config.toml
model = "multi-label image tagger"
translate = 0.06
mlp_ratio = 6
head_dim = 32
bias = "all"
qk_norm = false
conv_stem = false
positions = "learned"
eps = 1e-10
steps = 7600
lr_schedule = "poly"
Rows from block 13, named by matrix and row number. Each number is 128 + 24 x the weight over its row's rms, rounded and kept within 0 to 255. All counts start at 0. Numbers have three digits each.
# fc2: MLP down (model.blocks.13.mlp.fc2.weight, 192x1152), inputs 116-231
fc2.27:143132107182107146092114149161140121116120136109136115132126103128140111128107105110145196137100159123131121138117129039127128116048132129153170126131127102135125117107123146134130160117135141141124127127138128099118100121139168118119135127108139128117114124141130126161117124129114133135126132119130132117103160132120104107129166123112124166107115
fc2.28:141135100114131117120115161128128102147107129151113131127123134126130121132110130124138134122159149135124132125110105113102130116082120131140078126137130135119130188129121123130122128133126125133133127116111159159137117117134112123121102123113107125110114128129124096103138158090126122147069125116125107137116154125137162139118138129127134110125120
fc2.29:133129132170105140157145126166129119131119133126123126126130141129150129124147119146158169134156150124141123112129135159112122123201134124148176129122142127138131098117123090127147124112160128163129123119102141160115161136124189119121111121132135126101125119091123116141116112120139132115111129122124124129140164121122129156127121126157117137131130
fc2.30:172141110059121088184121168123138149128100112127130132131127128143122125109143124138143240101111131128137124132117111144119148120201134129112100121110126139129131198150122147138116156131119127088121129134097066121097173128135158121124117126100121128130129120125128101129119140130102132109105131120129128151118217153158103115129126124106121107181122
fc2.31:141134074177128142151143141204140183123123089107134127131131133127137122122150116122136245127112154125142119128128144128128137122139129126160193126121133129130129123110116178133172216104156131123120126131129118142116129151134169124121113125121144129132148123138128132183108103138111133123122129130126133131141221132129130123128123125120126109138114
fc2.32:119127126000134093119119123056115119130138117142125129123130140128103137129134156143110048129154099126134132130131130141121120131158139129071039121125129105130127125140133104127063090152109123131125129124124126159123127104125116128133130131138101125135126125126123131086134132134087126122123123136127130130121088124135113147126103127131133113154137
fc2.33:131129101125115112072146160090138132126100125167136129130125113129098122126107130138119115139106137126129138152112128059135130127051123129144076127125107097127126201110118150127113159130111134109131128134141151129143056117127061132124144135143114128152131129115131113151161131142083135120120127121127130133120115140132095116127137126119127143119120
fc2.34:128128119217132164165149159172127107125162112150137127128131139121134130132115118129121218127095184124141119140122147111104119113088128142185146124142127116134129167131130125132155111133125132118127129118133161109125169115137150131125125122094136126128125132154130136183134142127134133139091127131134127117130200132129136125128140127119124108126131
fc2.35:132126086060132087149168137069120125118156082143140120125127165131130129132139154103116099079153159127128111116108140151117129122134133134116067128123133157133129155114111114127095133116083125121124127134136139051118125080140136123116140133157111129101134126149127144109136112108100134133128133128126155112116204137123096115137135131132129120150134
fc2.36:129133147084117130086057138154128158121091121097123118129133136109113142099115130117125153111117074123139118132112081052157121123083140126120171130120118117138128113162142119139125136130137118119124127129121082125107131137132138127135148141080147131145143136125130102148104132150145125109177132120133148126117133129124109134132135129130128165150123
fc2.37:127129096056133099093174165066133145133113129194127141125123140142112127130135151147124089139181143130134133126122157086129122126087118125072099128128134115138128203105110081123104173131144130160131131124133149171133071134125103138118147130186130128159168125117127116087171144134094130119120130120123133132138102123139099128135101129150127077148133
fc2.38:125131131159119161049142113074145134115124136113132118125125136125145115132115130108142096111138116124095123123120153059146118124068113125134166128129143129130129104132127101131043147124114121143122129129112118100127090135142154119126129124103138125132145127115125144088115146131170125118159128138127141129087071128129093126132148120160122119113126
fc2.39:134120080128150121165088136122112149138146141108123137129124107145130117129127132165113134148150138130136135134144144154123143132118118134101126127124129134128123113118127216122177131138130135142131129122130137160134158132107137121126131117131127127109146120184127129172124151139094123149107124121123110138153188155136173147128079124138135065110131
fc2.40:107130136162123184108118095105116109117120151103120123127125111137155107126109119103120099123104102123097124113149133057143118122082122121151187133139140118129132059118125108127093107134141120137128130126112111078127120136147184124123151123127142129120129132124132130109108131129180123119186134123125132118106085121116112120129146129125116207130128
fc2.41:116131105135174196112076116108128109133147143090113131126125110118147130117096127131116085151155089129134131126140109072135126129069133123121191123138149110130133057132126154129150115152156125154131129115117072147130129162128187130129128126105153130169135132128130115105109150132136117132162129133125128138145070129133155150129112133150139148130131
fc2.42:109124120153129088129140166139127117131122132153134128126128149132104131124123148154117059139152121125142128145119127135136123131041128134149079127126124127128127177116126120128141129136120118131130130126147154126129067110116101138127144131152117129133131131163129116129154153145136126134133127119127132125127154124128143111133137129138132163118126
fc2.43:105127128220149206135156126122108090127163101118128125125129116135132125136108119157083111159121133131126125130155137139086124121098140136167217134137129132126131068140141126130125100135140129138127127112142129111153139147139161131130093119122137128136090131139131165116123102106171123139100127152131122117119135119112174154120143132117124154148138
fc2.44:160146096054100099097195189104120167129092097169138139130130130143130146125140136136130213108113186129136136112111123111135135118115131138087132137142131131129134248139127143132089176131104129135133126126106147121143122133153108134116142135150136132142164128088133125164149109136100140103127136131128136140128241149136104132129093135139124103115148
fc2.45:093107131145140129130128084181143143130135143091131118129127165117121132134125138113127125121124130127138125118136150165141127135131115130083155126124130157102132074135139082132149113146113115094126122124138075085114150137122092126129116128128136123145104129150116145100120154155144117144134131123132134114132148116120137100133137127128128117123115
fc2.46:136124114152153141160084114174126129138139156071129120134127140138134115129131126133135215106117177133147121136129115150113143131129133129139155127133133140118124087114119204128188129113118127087125132124137072081126142128123158126126115118111133132117096126147132137171092121128109130144110132128128109131140203156125168106118137128087135146141120
fc2.47:143116114086127124114115156090120156138114132135119133134130117131119115121127121138123107106160120132123128127074117082124140126019134128124108132141128142131127206105113135125172126105102129121133129129143152100118111111109094128118142129124128133134128125137128108122140127150114133134127129109124135129142102153127134112130109133123134096135129
fc2.48:133125138219106153059179135074123140125096138147133135131126104135133112124119110158142169137128118128117137134115137044125139127039125126165168133127114110130126189108121124128137148117138132123132131132132169133136052128116117136125128127098134128128139125103131116147145142133147135106106125119127128135121097144135116122125121127133122123117122
fc2.49:121134144168146153152137102143120112118187141093146131122130107110147144139139125146150106156174126132128128120152123139159125136144143134163120127119149124136128069125128148126106145128147134162124128131116072203129145144121168128130140128113132126137159130115131159126095119143144123143161122160126127141137126127125154154124110129155130154082133
fc2.50:129128155144134123180146122137126096129175109104141125126130146121136137143132122108107162124136179130139132122133138238108134140231111138132102128119139167123129103155140185127112094125103125119124123134120131092141216123124111117139111123138125128137113130135129159155123110097139128145104132147134122126122152140127149129125115125128128091139138
fc2.51:111127136171113139046197154133126125126093127152131133131134115130132133129130123143112119160144145128131130139129145045133115131017140123174165132130124086139127142082120074130124155108167145163128128128150172113140039144128123141122138135154127130138135127077131133137140108128126135105144129133128139125132089114115113137132146133146119166120139
fc2.52:127123222116121128106103118129137088138135168135137150135127125114104151119136146145154105120063113123130140139161112099142126148083123137130115132136109136107137152172163103139127098156112118083135130138149074113116103136151092140145113147098125137161097147141137121074141167152119127119155127150149145134150124127141080096129187133092136169127135
fc2.53:132133144000123081104107114075138121119117136143121121128127143116123134128135133083132091098129092121135122119115114109123116131143123116079061123128124107143128120136123070125084105121107129130124128135128113100109103104138137124130122137126120128112122128101128116080132126100082134108133126126127137120102059115127066131131140125124132099132128
fc2.54:118116121135128122151086112089125150123126158061126120130121165133132138121128153098129117105157106120141125129143126132144129135096102125104142128133139169108130069129130127138114126136086118103122130132114085065119160140128107131126150129135163131162148130193129151064106145163137123146161145124132131115130090153121120095131121122117127173136125
fc2.55:129133122144135130180173148132122175126163129131141136129130123141148121148150116116119156167182184131129131117145166163139131130190124131153132121119139123135125113097115118127126174113171134154123129139116138135119139150122156120127126120152135126133154121112125153133118115146121134132132118139124125135129152124132149154134118124163119078138128
fc2.56:137136113125123160093101143082098161127105107131119128131120115142134119117096125144117098153092099129118135144118104092126132117059146127099167134144143126122130128150145150130098118159132132126133130117146138123138107154140142129130134132119145129151112134204130130077136132146156117147117137119134118123102085120135149114119108129111125152119128
fc2.57:140137083144131125150110179151153137138114119124126097124130181137147144129140156097180107123178136131146112124119118129136124122140135130128094120118141129136125113097101106138161179098125131138122124123135142205114138118131136126110119120153115114126155115116120092151110134134100128133103124111112118139146149111109160150132137118178133113114113
fc2.58:116120119144115138123176142118146112129150137124141130127115117129140141139155135166136149174177179128131142139113157142141124137125125130123138127133136139129129121097112089134124154125136147146127124131113088194119112131118127121117119132091125124169131112090125139098132153180126140127136116145126151129127129130127121131142127121150125137145132
fc2.59:145137118081117096123157164190147134121113103172137131128134146117093145120132150111103178143099152128134131127144136147124133133168125131117100124108098110123131194149132163132129141144144131110127126142141117139139135134137074130136131139156116125153136130113129118191155133129097131115125126131131143134148187119146096126140128127116124140105125
fc2.60:102125092209135157114227154203113116123151097125141125130124122123133123132120114153114255175111202129138127135130147130118132122085138135148189128135121118129131124097120142131144142120159137115125129127144165159135078138119137140119104129102141126164110129120133141204127120150142137135085123138128132121132232123122142130127126129130118134134121
fc2.61:139126133121119088141109128174142178135158132106133131129123101120127130138127114152149172141087141133132127149099115163150141128115123135125146130131123161137127166175143208134139118135124138129132132127148136108136147142119122133137128130076134129122112135194133143170134152175116129164131126130135118135102178139144143124125149125097137133106123
fc2.62:108114113143101096142089112095091086131096122121119134127133151170126126111126141159131137106074103126140131127131117108116116109105139141095128134132132100125132083138153102129186091169103118113139132107122135090115157103128158126126136118134123129095102132166120132121136118130171119115122131113130123104129152124123168119118074139108122089128130
fc2.63:146132115124130113138082155028120136118142094145122143127122090131104112112108127187122049117134082123123134154082132089120120124078145132126141124127145140133123154146140145122112101150115137141126122126125122131119109126128128121127134133103132135131118127167127122067151148133097125120129136117134150125113089154142124117135094131125130128163139
fc2.64:115137091154121116139181121150150111123094111180129121122127150145141131130126144133134144136103138124130122120167155162106107116146132127110134127130142108135131119133129030131095142151171127150128125118123183148134106142150144129119121124188129123102144122124123115146156149069142125109072127120125128123120206106129101154136123128155121105090131
fc2.65:115118139228110160115118110217127088122124144092132126127124107121133124124130102141184177149090135125130125135131128110143128124093141128148161127125131128117123068105130144129170111128155127128127127128120111182121108141110152121123148125104133128120109130137126121157109133149145123132133132124129124122128182124113135100125143128109123174092112
fc2.66:126118154098132105150093062142107096133121150110128133124130181134129144118138150098104186088166121130137134103145115180107138131178104134097104138136136160112127098139140098127145101146100116094132127118112090077114188102137126124127118117120118127086114123167122133104121140101170115156124133114131114118149162137128143108119099133118136117141140
fc2.67:114117130069114115075119135079147155124103119140114123124127143123128118127122146120097039127102087125113120131098136097130125122107105123125097127129123122130129160142129113131095128123103134129128131127134171077129113122118075131131127131118117126142129131135128129101148148131117127132129123124128136119108043121130098131134164127113121150127120
fc2.68:144126122117140086168130141146153106127139106143133124127131154135113131137157146128130111115123137128136122133148148221116130135216127130117063127111123148128125159114122148118136137114120133108124130137155122150129140105124096132130138127198107128125132125134128145149140110110095128131125128133125129120144141127126130118132112127112132114119128
fc2.69:119122113122125139161115145184126127125129138100124105126128179121128147116159139100136151106120108119157114128134135170140124133122127127079133131129140150129118130129115109132113117117104105100119124132149048144115128109110139123121137130088140125131140126160126132180102119160107124122113129121118144123110176142116143115137095118138135135148127
fc2.70:115124126207116188060159109174138110118085138120130118128126107134127116129118106139159181129114120126126124133135151037136120119034140121145194131131118103127130117105121109127127128126136133143124130125135136150129062133121151130119142129116130127124124129118126120169127140133140130109113137114127136119107109122117106103129153124127126174121119
fc2.71:152123143064100097139052122111152106117097160142124114126123113135122125110111111124154135089063075120118125135157098128137121117157124126110090134118144116137131146184140129129103083166093144120129137122135127114130125099121163128136139132087110123105136135139129103171138156095101119116136133116121127126112110130145113133125101122107122148132121
fc2.72:173138103049131126174092163122146142141098133159114142130123127144122128119140134128131162097138129132121143115136124115120136126187113126092097128133134131135127198150123170131108146141131111119130124121102077132147173127156099114127130123154113127126127125110127103136139129106101121116120137113126114149124158140148131134122112127111134132144132
fc2.73:114119132073165129146075105180156058134157141072123101125127146108138130139130139113124121110162131128146118122121107195100126140209117121087071125116125139136122029130122127120130053117126124091121127125151048079123148088123124121131104124129108120117074124106127127145091132072095119134131121140123116127122126130113132135124159124114142145109122
fc2.74:122116153088100118144127124138135073136098189132126138128122120139136130121149126156156191088151112131126132120153133117122112125098131134100094136131128117134131162121124066128142139142126118107130132119098084120108083103113179135126111127113114128114125129108124100121136175088132126107100123123124126134120136147141128121131115126115127101134127
fc2.75:125126111014133119104099099173128178130117135110117129123123138113132140127135146122120183113147113126138123118113115100136129128156130115077148125127128121118124117153127113136125138132143126115124129125104091126114123148111143136129133131094141126133136125114124118109115143132116123123135125120127129138140139123143108126127120124121128104119121
fc2.76:107121102135086051147137128213156121137102144138134123125129126115118115140158111092149165141074153128113112100151166146137122117164106134119118128105143119138128161119111111121137152114159131161128125125108163163115121124121159111126117121147109122112139130113119105202135144112137130122123119112119134130102189118130143149138152126135120130132103
fc2.77:127126149117148129173147080193131140114142127134129128123124118126111116114115126123113175126067111123108129132149147198115130136197123130104175136129113135118130155177148214118159134148133126112127130129134126132148177158133115149146094125099143126143111131161136137188150126101161129142085113135133122127155110133143131117131122125111124119083120
fc2.78:119123102098134105168132143187134151121164099146137121119138151115121118128113142113113109109098149123128108124123170182133107120148118142113121123123132126130127173147129146118156123136120116120119127125152137115121160122130120128133133126146131123125126140184125135181141141130114127145127120126128145117141162128135168122139123127133124078081119
fc2.79:132127114011143129117156117062077192130142132150127140125130135134128129125119150134119115106151148123133132107107170129122123125114123131021128125135127128111124178151133102123106145152096116133128129124114180176127165132129125134126135127127151126144147125150123132106147158173109129119082124110132128133144139138144128113124058122145128020120130
fc2.80:102122147207135141096185095142102155119155084101134131133124124117151142132163121135128137160153142130140119136104128144123128136082154120195183129137135143133126074081122095130149168082183144133126127134134165160116086143123155145123119132110153134136124126110131144083104097143146139124109128139131129112141137110101107115126153135121128150145130
fc2.81:117136137124138155115161124165116169130153070142132129126135183115142151144133145103088131137138172132148120121123136180124118122169127130150124121136142139133130131144133096129044128118151127115127126133130161123124140142137121126132121130136137128129143131121125149120120122136140133124097128136130135120106182111130126157133122131184125072158143
fc2.82:131135130132116105179108140237146104136087129151127129128133156124133140121137138103146188133105142128146122118155124154118113124198131128156115128120129113142128133138131087130164149123164135129128126127122123171120157121132160127131111128160112127106134130094126104192126124093107129107093128118128121128151188111126136150131155127133128134127124
fc2.83:121121148094137147167058109143096109133121146108127126127122150132115137116102151088141075109114110128127135119148098141156132139136124132083095132144122149101129097148136149133178087145092109106129129134126094166132186105126106126135158127130124127136154129166128120132113147157160122137164127111129131128173105134126155091127075128130137112122127
fc2.84:101124154200140192098109060126135071120159125060127116127127105117128120129108107137139135137096103128115123137138107123119129128134134124155164128135130119127129004135142150134124073127118137130124127129125121127140125119138142118134112122076124129115101130126130144133095123088167121125140120142130122124110104127107126146124153132129133165114129
fc2.85:127127159040134088128098080126128105136080141104123123130130181142125146115149154102132155089158073127149128120160100184118133141185119119084083135109135143119130083149138079125102112141107112105125129129125077088103131112148124135135119130168123130113122127131125112071120118084143120122148135118132122124130098121128102108126120129129142151135139
fc2.86:135140104188124118136194179133154132131123123161138124130137142151131125135141139145105171107125161129130127128127175120111127133076108135163154136111123136122133212130116132120133186114128121132128128131145136067133107126149098118129104127146130129132120128140127147141161123124146139112140128140130155130121140140138142107140158122143129092099133
fc2.87:114119156089115084178148152173135097147130160139118138130115126140103136129137128137148191141088161131150128117153121148105121120132131140102124132132129144123130147143140073133145128141134121136133124111100130136133139150130119121123105121173124129129090134143122114105150141107123128135109126131131108130131221115128142132112139129111125137156118
fc2.88:122119121212111183089147142140135150118123121125131139128129074129132115119119105161122147160125138125120135140107154064154131126088134126165229129132122103127125128099128146137191150115167139142128125132135157140140114152112129125126157127116142132143143124090130132178128118166147131103179125132127146130153109140119129136138123133156111158121131
fc2.89:116119106115140122132141098193112156129177093098131123125133148107126131144139127136097190104130181128150120121097152231125130134175122128093153128125127141125124091128127200119148120111103122121124125129143139067133191129105129127131116125112142129136121125135127165203112108139104131136120127140128132121141195145121150138131088126149129059117138
fc2.90:125121116054148160107112131140118130133125115118118113125128178107108133125105147086114165086107139121145119125114114146120121126145109124037092125142107138119127138160131147128136083130069117110128126125138131090137154097140081125135124132103130124120120132139128125162124132124119129126119126120132128116130119131127116107123113123144141056106131
fc2.91:130134127135083143103132121079139082122103142171126137126127079143124113124109113125134091133062114124094137129154147049134120111110118127159141129124129091138135143130130111128097122153137126173138128123105146099130113121148144119121152127132112128105137132105125116121169152110143125116160132118128145124105109105138104141138143133145112168151131
fc2.92:126129160058138096172143129123100148134172130143131145124126115135124125150141135140126147127170173138113132124123132187136129127186134138113079129125122134114127186127128142125129159122127126129127128133088191193129166129108132138135123125116128128128157127127127142125126149136116134140091111144129104138142161142140156137117098126140124049119123
fc2.93:134129146149116148100128100039135163115142129092127129126127084136145112131136107159171126137138112128100131122120136083139129122130147127117193128130137117129123076120129127125097148122159130148123127129098116148114112171125166125126131121103155127142134121107124140076104129139135129116137122139127124134105081144125112145124121127129117098107125
fc2.94:141139114098154163101145132125133156116121124160111137123129126125127124128115135134082117163148118119133140114162165114106120131137123117115153120130138104127125144138130152120083141147176134151125124118123120127151138185140135119130122126156134123137134124118127126119146139103105124116092136129127122139116060115145112135128108120128119106122131
fc2.95:116114100129152149161161094175091161132152110118120129125119144113121122138101133120098159146127174125119126126124147196114140129142124125092134126137122148117125133134131195128157124133133130126129129127141203151152170140116116137129120126120136125135111129190131128185131135151120132159081122114131113118145136124132130123122126124099133086099120
fc2.96:130137111160146072148120154153128074143164129116134131127134142121113141137122149136151126138160177140140127150115096166101131135112138137157075130120104136121128145115127200126168105123102128143131127123128150181147131099120127135133107129122107132103106132139133135152127132100104129144097126139132108137143193139124174120117134132107144123090131
fc2.97:143129131025136138057132172060145146131113123162125137129124111133124131124125131156113093136130130129128137133110138050141129131076122132098108122134127098135129199146128124129089142136123133121131126128126112156134086144133088121129124132109122127156145128093131115116147156147070133103120126129126137143112115140144095153134125129157129085152137
fc2.98:125131106136138156074084101085143096121139120085117111127130106130150105128111116128128090123115088125108120132127114057131126119094121119155138124121154117147127050118120126121080110114130136148123130122125082108116112118131168118122137121126124127131126126121129140097103107105130118131171134133122125121095067124117115147126150128138124169144129
fc2.99:158142074128158165156075186106138165124171094119126119125130132119133125118114139125112102145142136126133122151119116139133132127121137132101118117134125122130125144131122235131148152122124142116121128129152131175146141140145127122130129127112136126149145125162134137175109115140064130138122123138124120138136112148129157143125099121127141086097132
fc2.100:149136112170129131086129155111132100140105138124128122131129137119133137129120121140146172095160146135143129140087102069109132124047134127158097129132126122130128174116121136136119116115093132128131127123119152120137083087131127112121124130103106132090116122102126111131123131102113129119098136117127125144112137156128108120124147130133141136145144
fc2.101:121125136221154136186142113195101100126194127105142129132128122125135129133138113141109163156133167130133126130126134182122138139136122134168208129127133153131128091123131163126189095128152131130129130135149126103119160138122174131131105128090153131132104131173134139152124126140161131164132124136132140121144184123126159124136133129127135128124131
fc2.102:122124124153116101097078074171159066128074159126119121126123105125118114117101104117145194131082088127126135126158112095115116116139128123109145129140114088117132077157152102138144104166134133124129119111108131158127137126133157103138098124106103125099092127131115112123129144090163117125095125118136111115109113111133151118117142125107127136127111
fc2.103:148132112069127116124087172133150090136121135163111129126126111126111126112121122138138150093120105127138127142102124081097122117098123129108104131137115088142125195154131157126141121134093125121132128117128140142146106096127118124135122126114111130108113130109129103184151117086083126108110120125125124144127107148137131151129092127141131124138134
fc2.104:124120137154125111154061116143154027127125170120121119129128126123124134114126130148172110099096092131132120146147082135120122124142138129162089131126118124136133102121133111139163079144102131103129129119130099116119125078131162127126126129118096127084092131136126112131118154093136115131145132126127120123128140119116141131127171134107131191132122
fc2.105:138145072095147122177171178161148134135144110131137097123125159134146143133150149113146194123197169126149115118127139159111128125180126137101114123114129128134125139108095113134149196111120124132118127125126137194120152126134157127112100118133130118141162110106126112185117131110104135128092114137112128147145176135124157152141112115184129089121128
fc2.106:133124116097127073200109155120151107128159120147128121128128099141119108139145109151145063114105118133109125123144142209129127126178135134110070129114129136133129161125125157125087134122113125116125127132131144147133127107133123116130108128175100127128111125148124146111139106107091129142135121142122128127104111129122138143131156126118120151145116
fc2.107:113129122204136164089190128088121139113144089119143120132135135129139124135129113106100083172141138127126126131129155123128142131088112125160163126125136135137132087096120131124110158111143140163123130140159154113123117129132140127126134126141144128148141128144128162104131097161159133147157133135129148103116074102119121114138161129132125131160124
fc2.108:108130116139157161068194116134102081132141111134136129129133134120145122131115122131104139099170156134133129105121139115116129133043112129160133127131118120125131129106118121119131151116125113126129126128133141107134080094132154123124099128111119130110138128091128130145133131091145130122123124132123140127134163124124143132132138134177132085144134
fc2.109:135118161130123086154106105152129146144131142137131136132128124122119131150136125153123126113129144137131129148109123227121137139181127129163049128121110149126128192139135146123151120117099137119133133131148172118135149110108095130137106129132093130099113129143127135142137142140099133136094127127133110133118144132135128130118161126099138104137132
fc2.110:123122152097110148121138126110110202119134135108131135127123110134134132128139132148136137145140131125120134129109134100176131132098151131115159129121134131124126149136127130132123158129130127132126131139107115169116128155107136137130151134089149128179172126136130133125108154201130134124140124132128142136133119150136127120134111126132122108129128
fc2.111:158145109158121125087059165070127103122108088106124114129137143130134118111116133084127079099151101122127119127129106054115134114077127128145130126121126116130128106122132167123117133115105123133121128127140122113117130099161152122127143125133125130111129131141128121105111097097130122128171136121130129116105091122114143117126138130118129168111124
fc2.112:146143135147124117160146166112127144141153110145127150128124156137129143145138155149101134140098164132161129128151154195113126124170121139133125130143137159127135183180138137140084142145115145122135133125139112097158149147165123130138115125140118136121137137124137142114143157145124135109158135145136130144133179128153117124128145134108125142134149
fc2.113:142130138085145113160139113073114146122157121087134124127132148127137154116153134100148154116154111125138128114145114157140141141166146132070150130119143150128128087143130153127120145135113117128123127136117059162109166136125191134133136130107155129148150128133129138108099110161128128127140132141128139128135158144130128130128076129137139117121141
fc2.114:125130127232090157089090119094138136125088114123110125129128078136125111117122101145166078159053071125119134134119116094132139124137130113122178128127114100122127078118130160140176134123137131148128133124141167196148123137117112116130151123142122130140150121105125124132125097148167124098145130121124127134123021123115134120123107129118115148166113
fc2.115:120120110073120109077165147082103154130128119152123137129121088136122121131118116154109092131139140132122131122111130057132126122031135125136160128135144120131127164106121081126122122126151133167135125123117184111125099151106134135119154131137142129137141128117126121092150123136133128136140132123126132128126125115132128131129096132159112138154133
fc2.116:159133176136126176116157165068106090122134128130138119130131130128139150121139110131153136125138123128141136122125117141115133138119152132102126133135125146131122124139136132134074082131103132109126124133150099125137099115134154111126135133113126129122111128110130138120126102130121131121120135133129142126093108142120106126128117126159133144145150
fc2.117:153137118239111157122138122113103160120107117113140125133135127135158121124123100117138196115100139130119132123128123138121146126139127131141168131128121135119131126127131181126154185127096128122126127132130152122125142121129173118128118121102140130117139123140127133168116098139163130132102130122128123123122156141130146106123120127115127087119122
fc2.118:127133084172147158140128130154115169133106133130115127128127140122125136117112138113133099142152103128141124124138119094138132129083120116131160125131131132128128124110114145130164150127152128138128131126144127153136153145130102135120161129157149128143160128150130114116121115155144124138152138112127124128153090114125136104124104127123136148134126
fc2.119:142137143200133147095064159107109156137101139120113130138133127133135114120108115123132042130107079138113131134098085073140136129055135124180172131139136127115130159125137156125163130110121127119132129122148134119139115141126104126133134126128133135138113135151132126094118091142168122139138137117129106134133024122118168110117138134124129165145124
fc2.120:143132132202121176111128151127115116127113141111131127132127120131144123124117110111158146166122150130128128125148111067127133120053130130145165127138128130123130114106124129131140162116155134139127130126126109157123108154138153126121125124127149130145126132137130115113111122122146128137118136120130116126115136120123139097124173129096126146119118
fc2.121:141137165217121146135113137163161103129105139130130124133134126128131140131135118137140162144079151127136132138157112157124133130212132128188101127134129128141128107141142142134122105127134139126130127130134123124143153136136107127133130129167120129118115129101131128158124092101108129112104143132132114127121161122120116147123196131113127163174137
fc2.122:144128176162139142101114146130117117136119146132127151136130129127113124125118120134089122112093123133122138136126113124123134139078128131176145132129121157105133204154147151130116100138123127077132127133135064062140101139129070133143126135130121139129092149144135138081138131134153124128140142133140124133119123140142132080115165135066137171138131
fc2.123:132134160155126134136125126133158151131146120145142142126129112126124129147141125164155068152097163133118132139134128180142126130205139139153094122138116138124127145149144122133103112132129133134128123132119125142139135149139108128135104127124108126100111132106128141126131147126117131123113122145131115142111232121133119160123178130134128113103130
fc2.124:131129179089101124070123134044126131119094141148127134124125118131121119115125130147147017139142045126103133123122125051134120127093136129116128129115128106129125155133135077121072124136148125152127130132108129164120061137115130128131135132126119126125139132099124110061140156113144121110126121119125138128100045121133093134128123131131119154122116
fc2.125:146133115189142174128138135068114156125115136121123138132135098138146105113112099125137125143140099130112140124125127079128142128091133124153184127133126104128127123102120172121176171125157123137129130128129118145122133145123162128125137121126147131133130124115127110131127108137145126129130128124125122132148062136134157123124116132125127107123119
fc2.126:111131139126133124180162135101093134133168138160147151127128123153118130140135131150085091170157173128130142118163143151139127135134120143159119128134140132129129146116126088110126147132146122161131128125116119178134147140118129134124143120182131130147186126141132151125146135169121132135140129136127118130156216124134165136124090130146129123168147
fc2.127:134125122032130113162088167128139134141117125158116134128125143141124138132145156138097078137147110130140131126125128126116114131144133128112058123119143120132125150135128098127106119132147138132130127126136113129129110133133077120131124131197104127139118128130126109077141120125075126121126126125126126137131086125134119140131128127108137145155134
fc2.128:134137104176146145134112101150127097139132121112119115125128150144152132147138128130111116125150128136144128118155127183082132130163127122143088128139147130134124072120124129118105084124132124128127126114150120107142135113132133122124101112169104123084104120127122143123118101071121119147087130131120092132108140106121146149115119127141142142121144
fc2.129:137131169083130134077122114072121112121101155135139136127129147125124134122132144133149090106154113129117138115150124074151130132182122131116106119117134108115133132135131061127084143153122118107124125130094067133103107132138135132125117128116131124143140132081123111057124171122145120110147128125129131138128138114142108128124140130145121136140118
fc2.130:116128095137153190101165134123096138135115094112128133133135158134142123118118134126095161105140144133135123110122128121128146128058108131129151133130142155121132132094109176120165178101119128118130130132139148104133110132137108136115134125143143134138177131134136127164120126115149130132140134123122136128159194141118162122133108138140134091118131
fc2.131:125119160113117108188095071163122135133155145122126139129123115123129131138135121117113095138085146128121135122149126200137135136244120126092117130128123147118128074153139157126161079136111125128136129134122134129136204124128128121137125126127122129115107131147127140123126126152132127140152126132132118122138148114128137127121128129088129126130122
fc2.132:130134183088131100162094106172108090124135149124136122130132167124125154135128146093147140115096141123151130131158092225138126136239138127103054134134112143128126094153147132131116069145092126120130130134152128142140156101138128135135144136133115128097119134148135139176121126122125127135135134129134117114137174115116118117116138130113139149102135
fc2.133:133144114165101132141153196118147158124119087176123144120131105127141131126146129159130138145143115129112126130108135088124114107123142134188164130126133118153126190133121061137074153121167120136126125124087144139121115114126146136125151129130119127118159129078125108119141129133131126100149122130123140149112176124136116162135112126155115155132134
fc2.134:128129137169122123207185114155100123130169099132137127130127126124137140142149114138131196132094173132133128119129117253103135131232139131143092132133131161132125108129131153125145121117116135121132126132133183126145176124131122134130107128136129127113115127141131145150127086113123137145058128139129111126144196122117136140118104127122130118129136
fc2.135:127133121160103101105103139107086150135115128130128151136125136143128121138124152153091089148122136133119131138117124092137130121054120129169130126143145144114136129103136102128130123132135142149139134127119193092118110152122112132120157128172135141121157129175131130058140146152149128145159136111133123121141125119131118118127128136129116155118130
fc2.136:142144152144093135119192188165127171121121122191137148129128103126111139139138126149110146187081176125122137121147158105144120126154138135143168122121116101137124190137137098129087139133172139123130128129124151158148136177136100134132149133142147123152142128088129136169147121172101138112120125144133117138113187098141090144123135119126107129128132
fc2.137:169137117128140131145066142069142117134129116122121123129130140141133119131131129125142043087106092131120125127133117174115140130159127130107062126124139160122127136142134179122108114123100114105125127126135098117133142111144119109131120120164109129103118128153126133089122111084114120130125137127124110135102111135128148131121133127110136107119127
fc2.138:107124154058131095165112110176129136132151140120130127126130155112123143141143157110116128119140156129134125132124117188140118134227122131102073128130128155128127111136134086134093067129115127091126129137122117084124175106132071143135134135130128126139112131125132149121113131122118131134139123135132125127142151134120098143130128127130127134136137
fc2.139:115128107131149120143083134190130089132170084103126120128136149107125120141122131146095076128123161134131120141108115208104131133187120133141084130122118141127128091117136207113156118104102134121126124127146154101134160101135118128133097125129100130108087128129133146153111096095109124157148118148128118123144164125106155146129155130117136160095132
fc2.140:118119140189138175114111135088114123129157140104121131131125095123143116123107114160144077143096128130123137142105111097151134136036126127141166130150123146122127115127132206140173114128111126148135126130132145144148129134124133117130141130079145133144128129159133131128122142162142127135135129131129133136142085148123147114128130127142133120133131
fc2.141:132119140056127072172091128101158065134130141137124117129126156144119125135139143121124085087106129127131121140140137199112121134191100126110024129115129167132132133139126111121100079129069137110129130133143124083121135084137106115130119128169088129101103128143130134104145142090085131124139134132126130119093106137126097120136149125110133154132137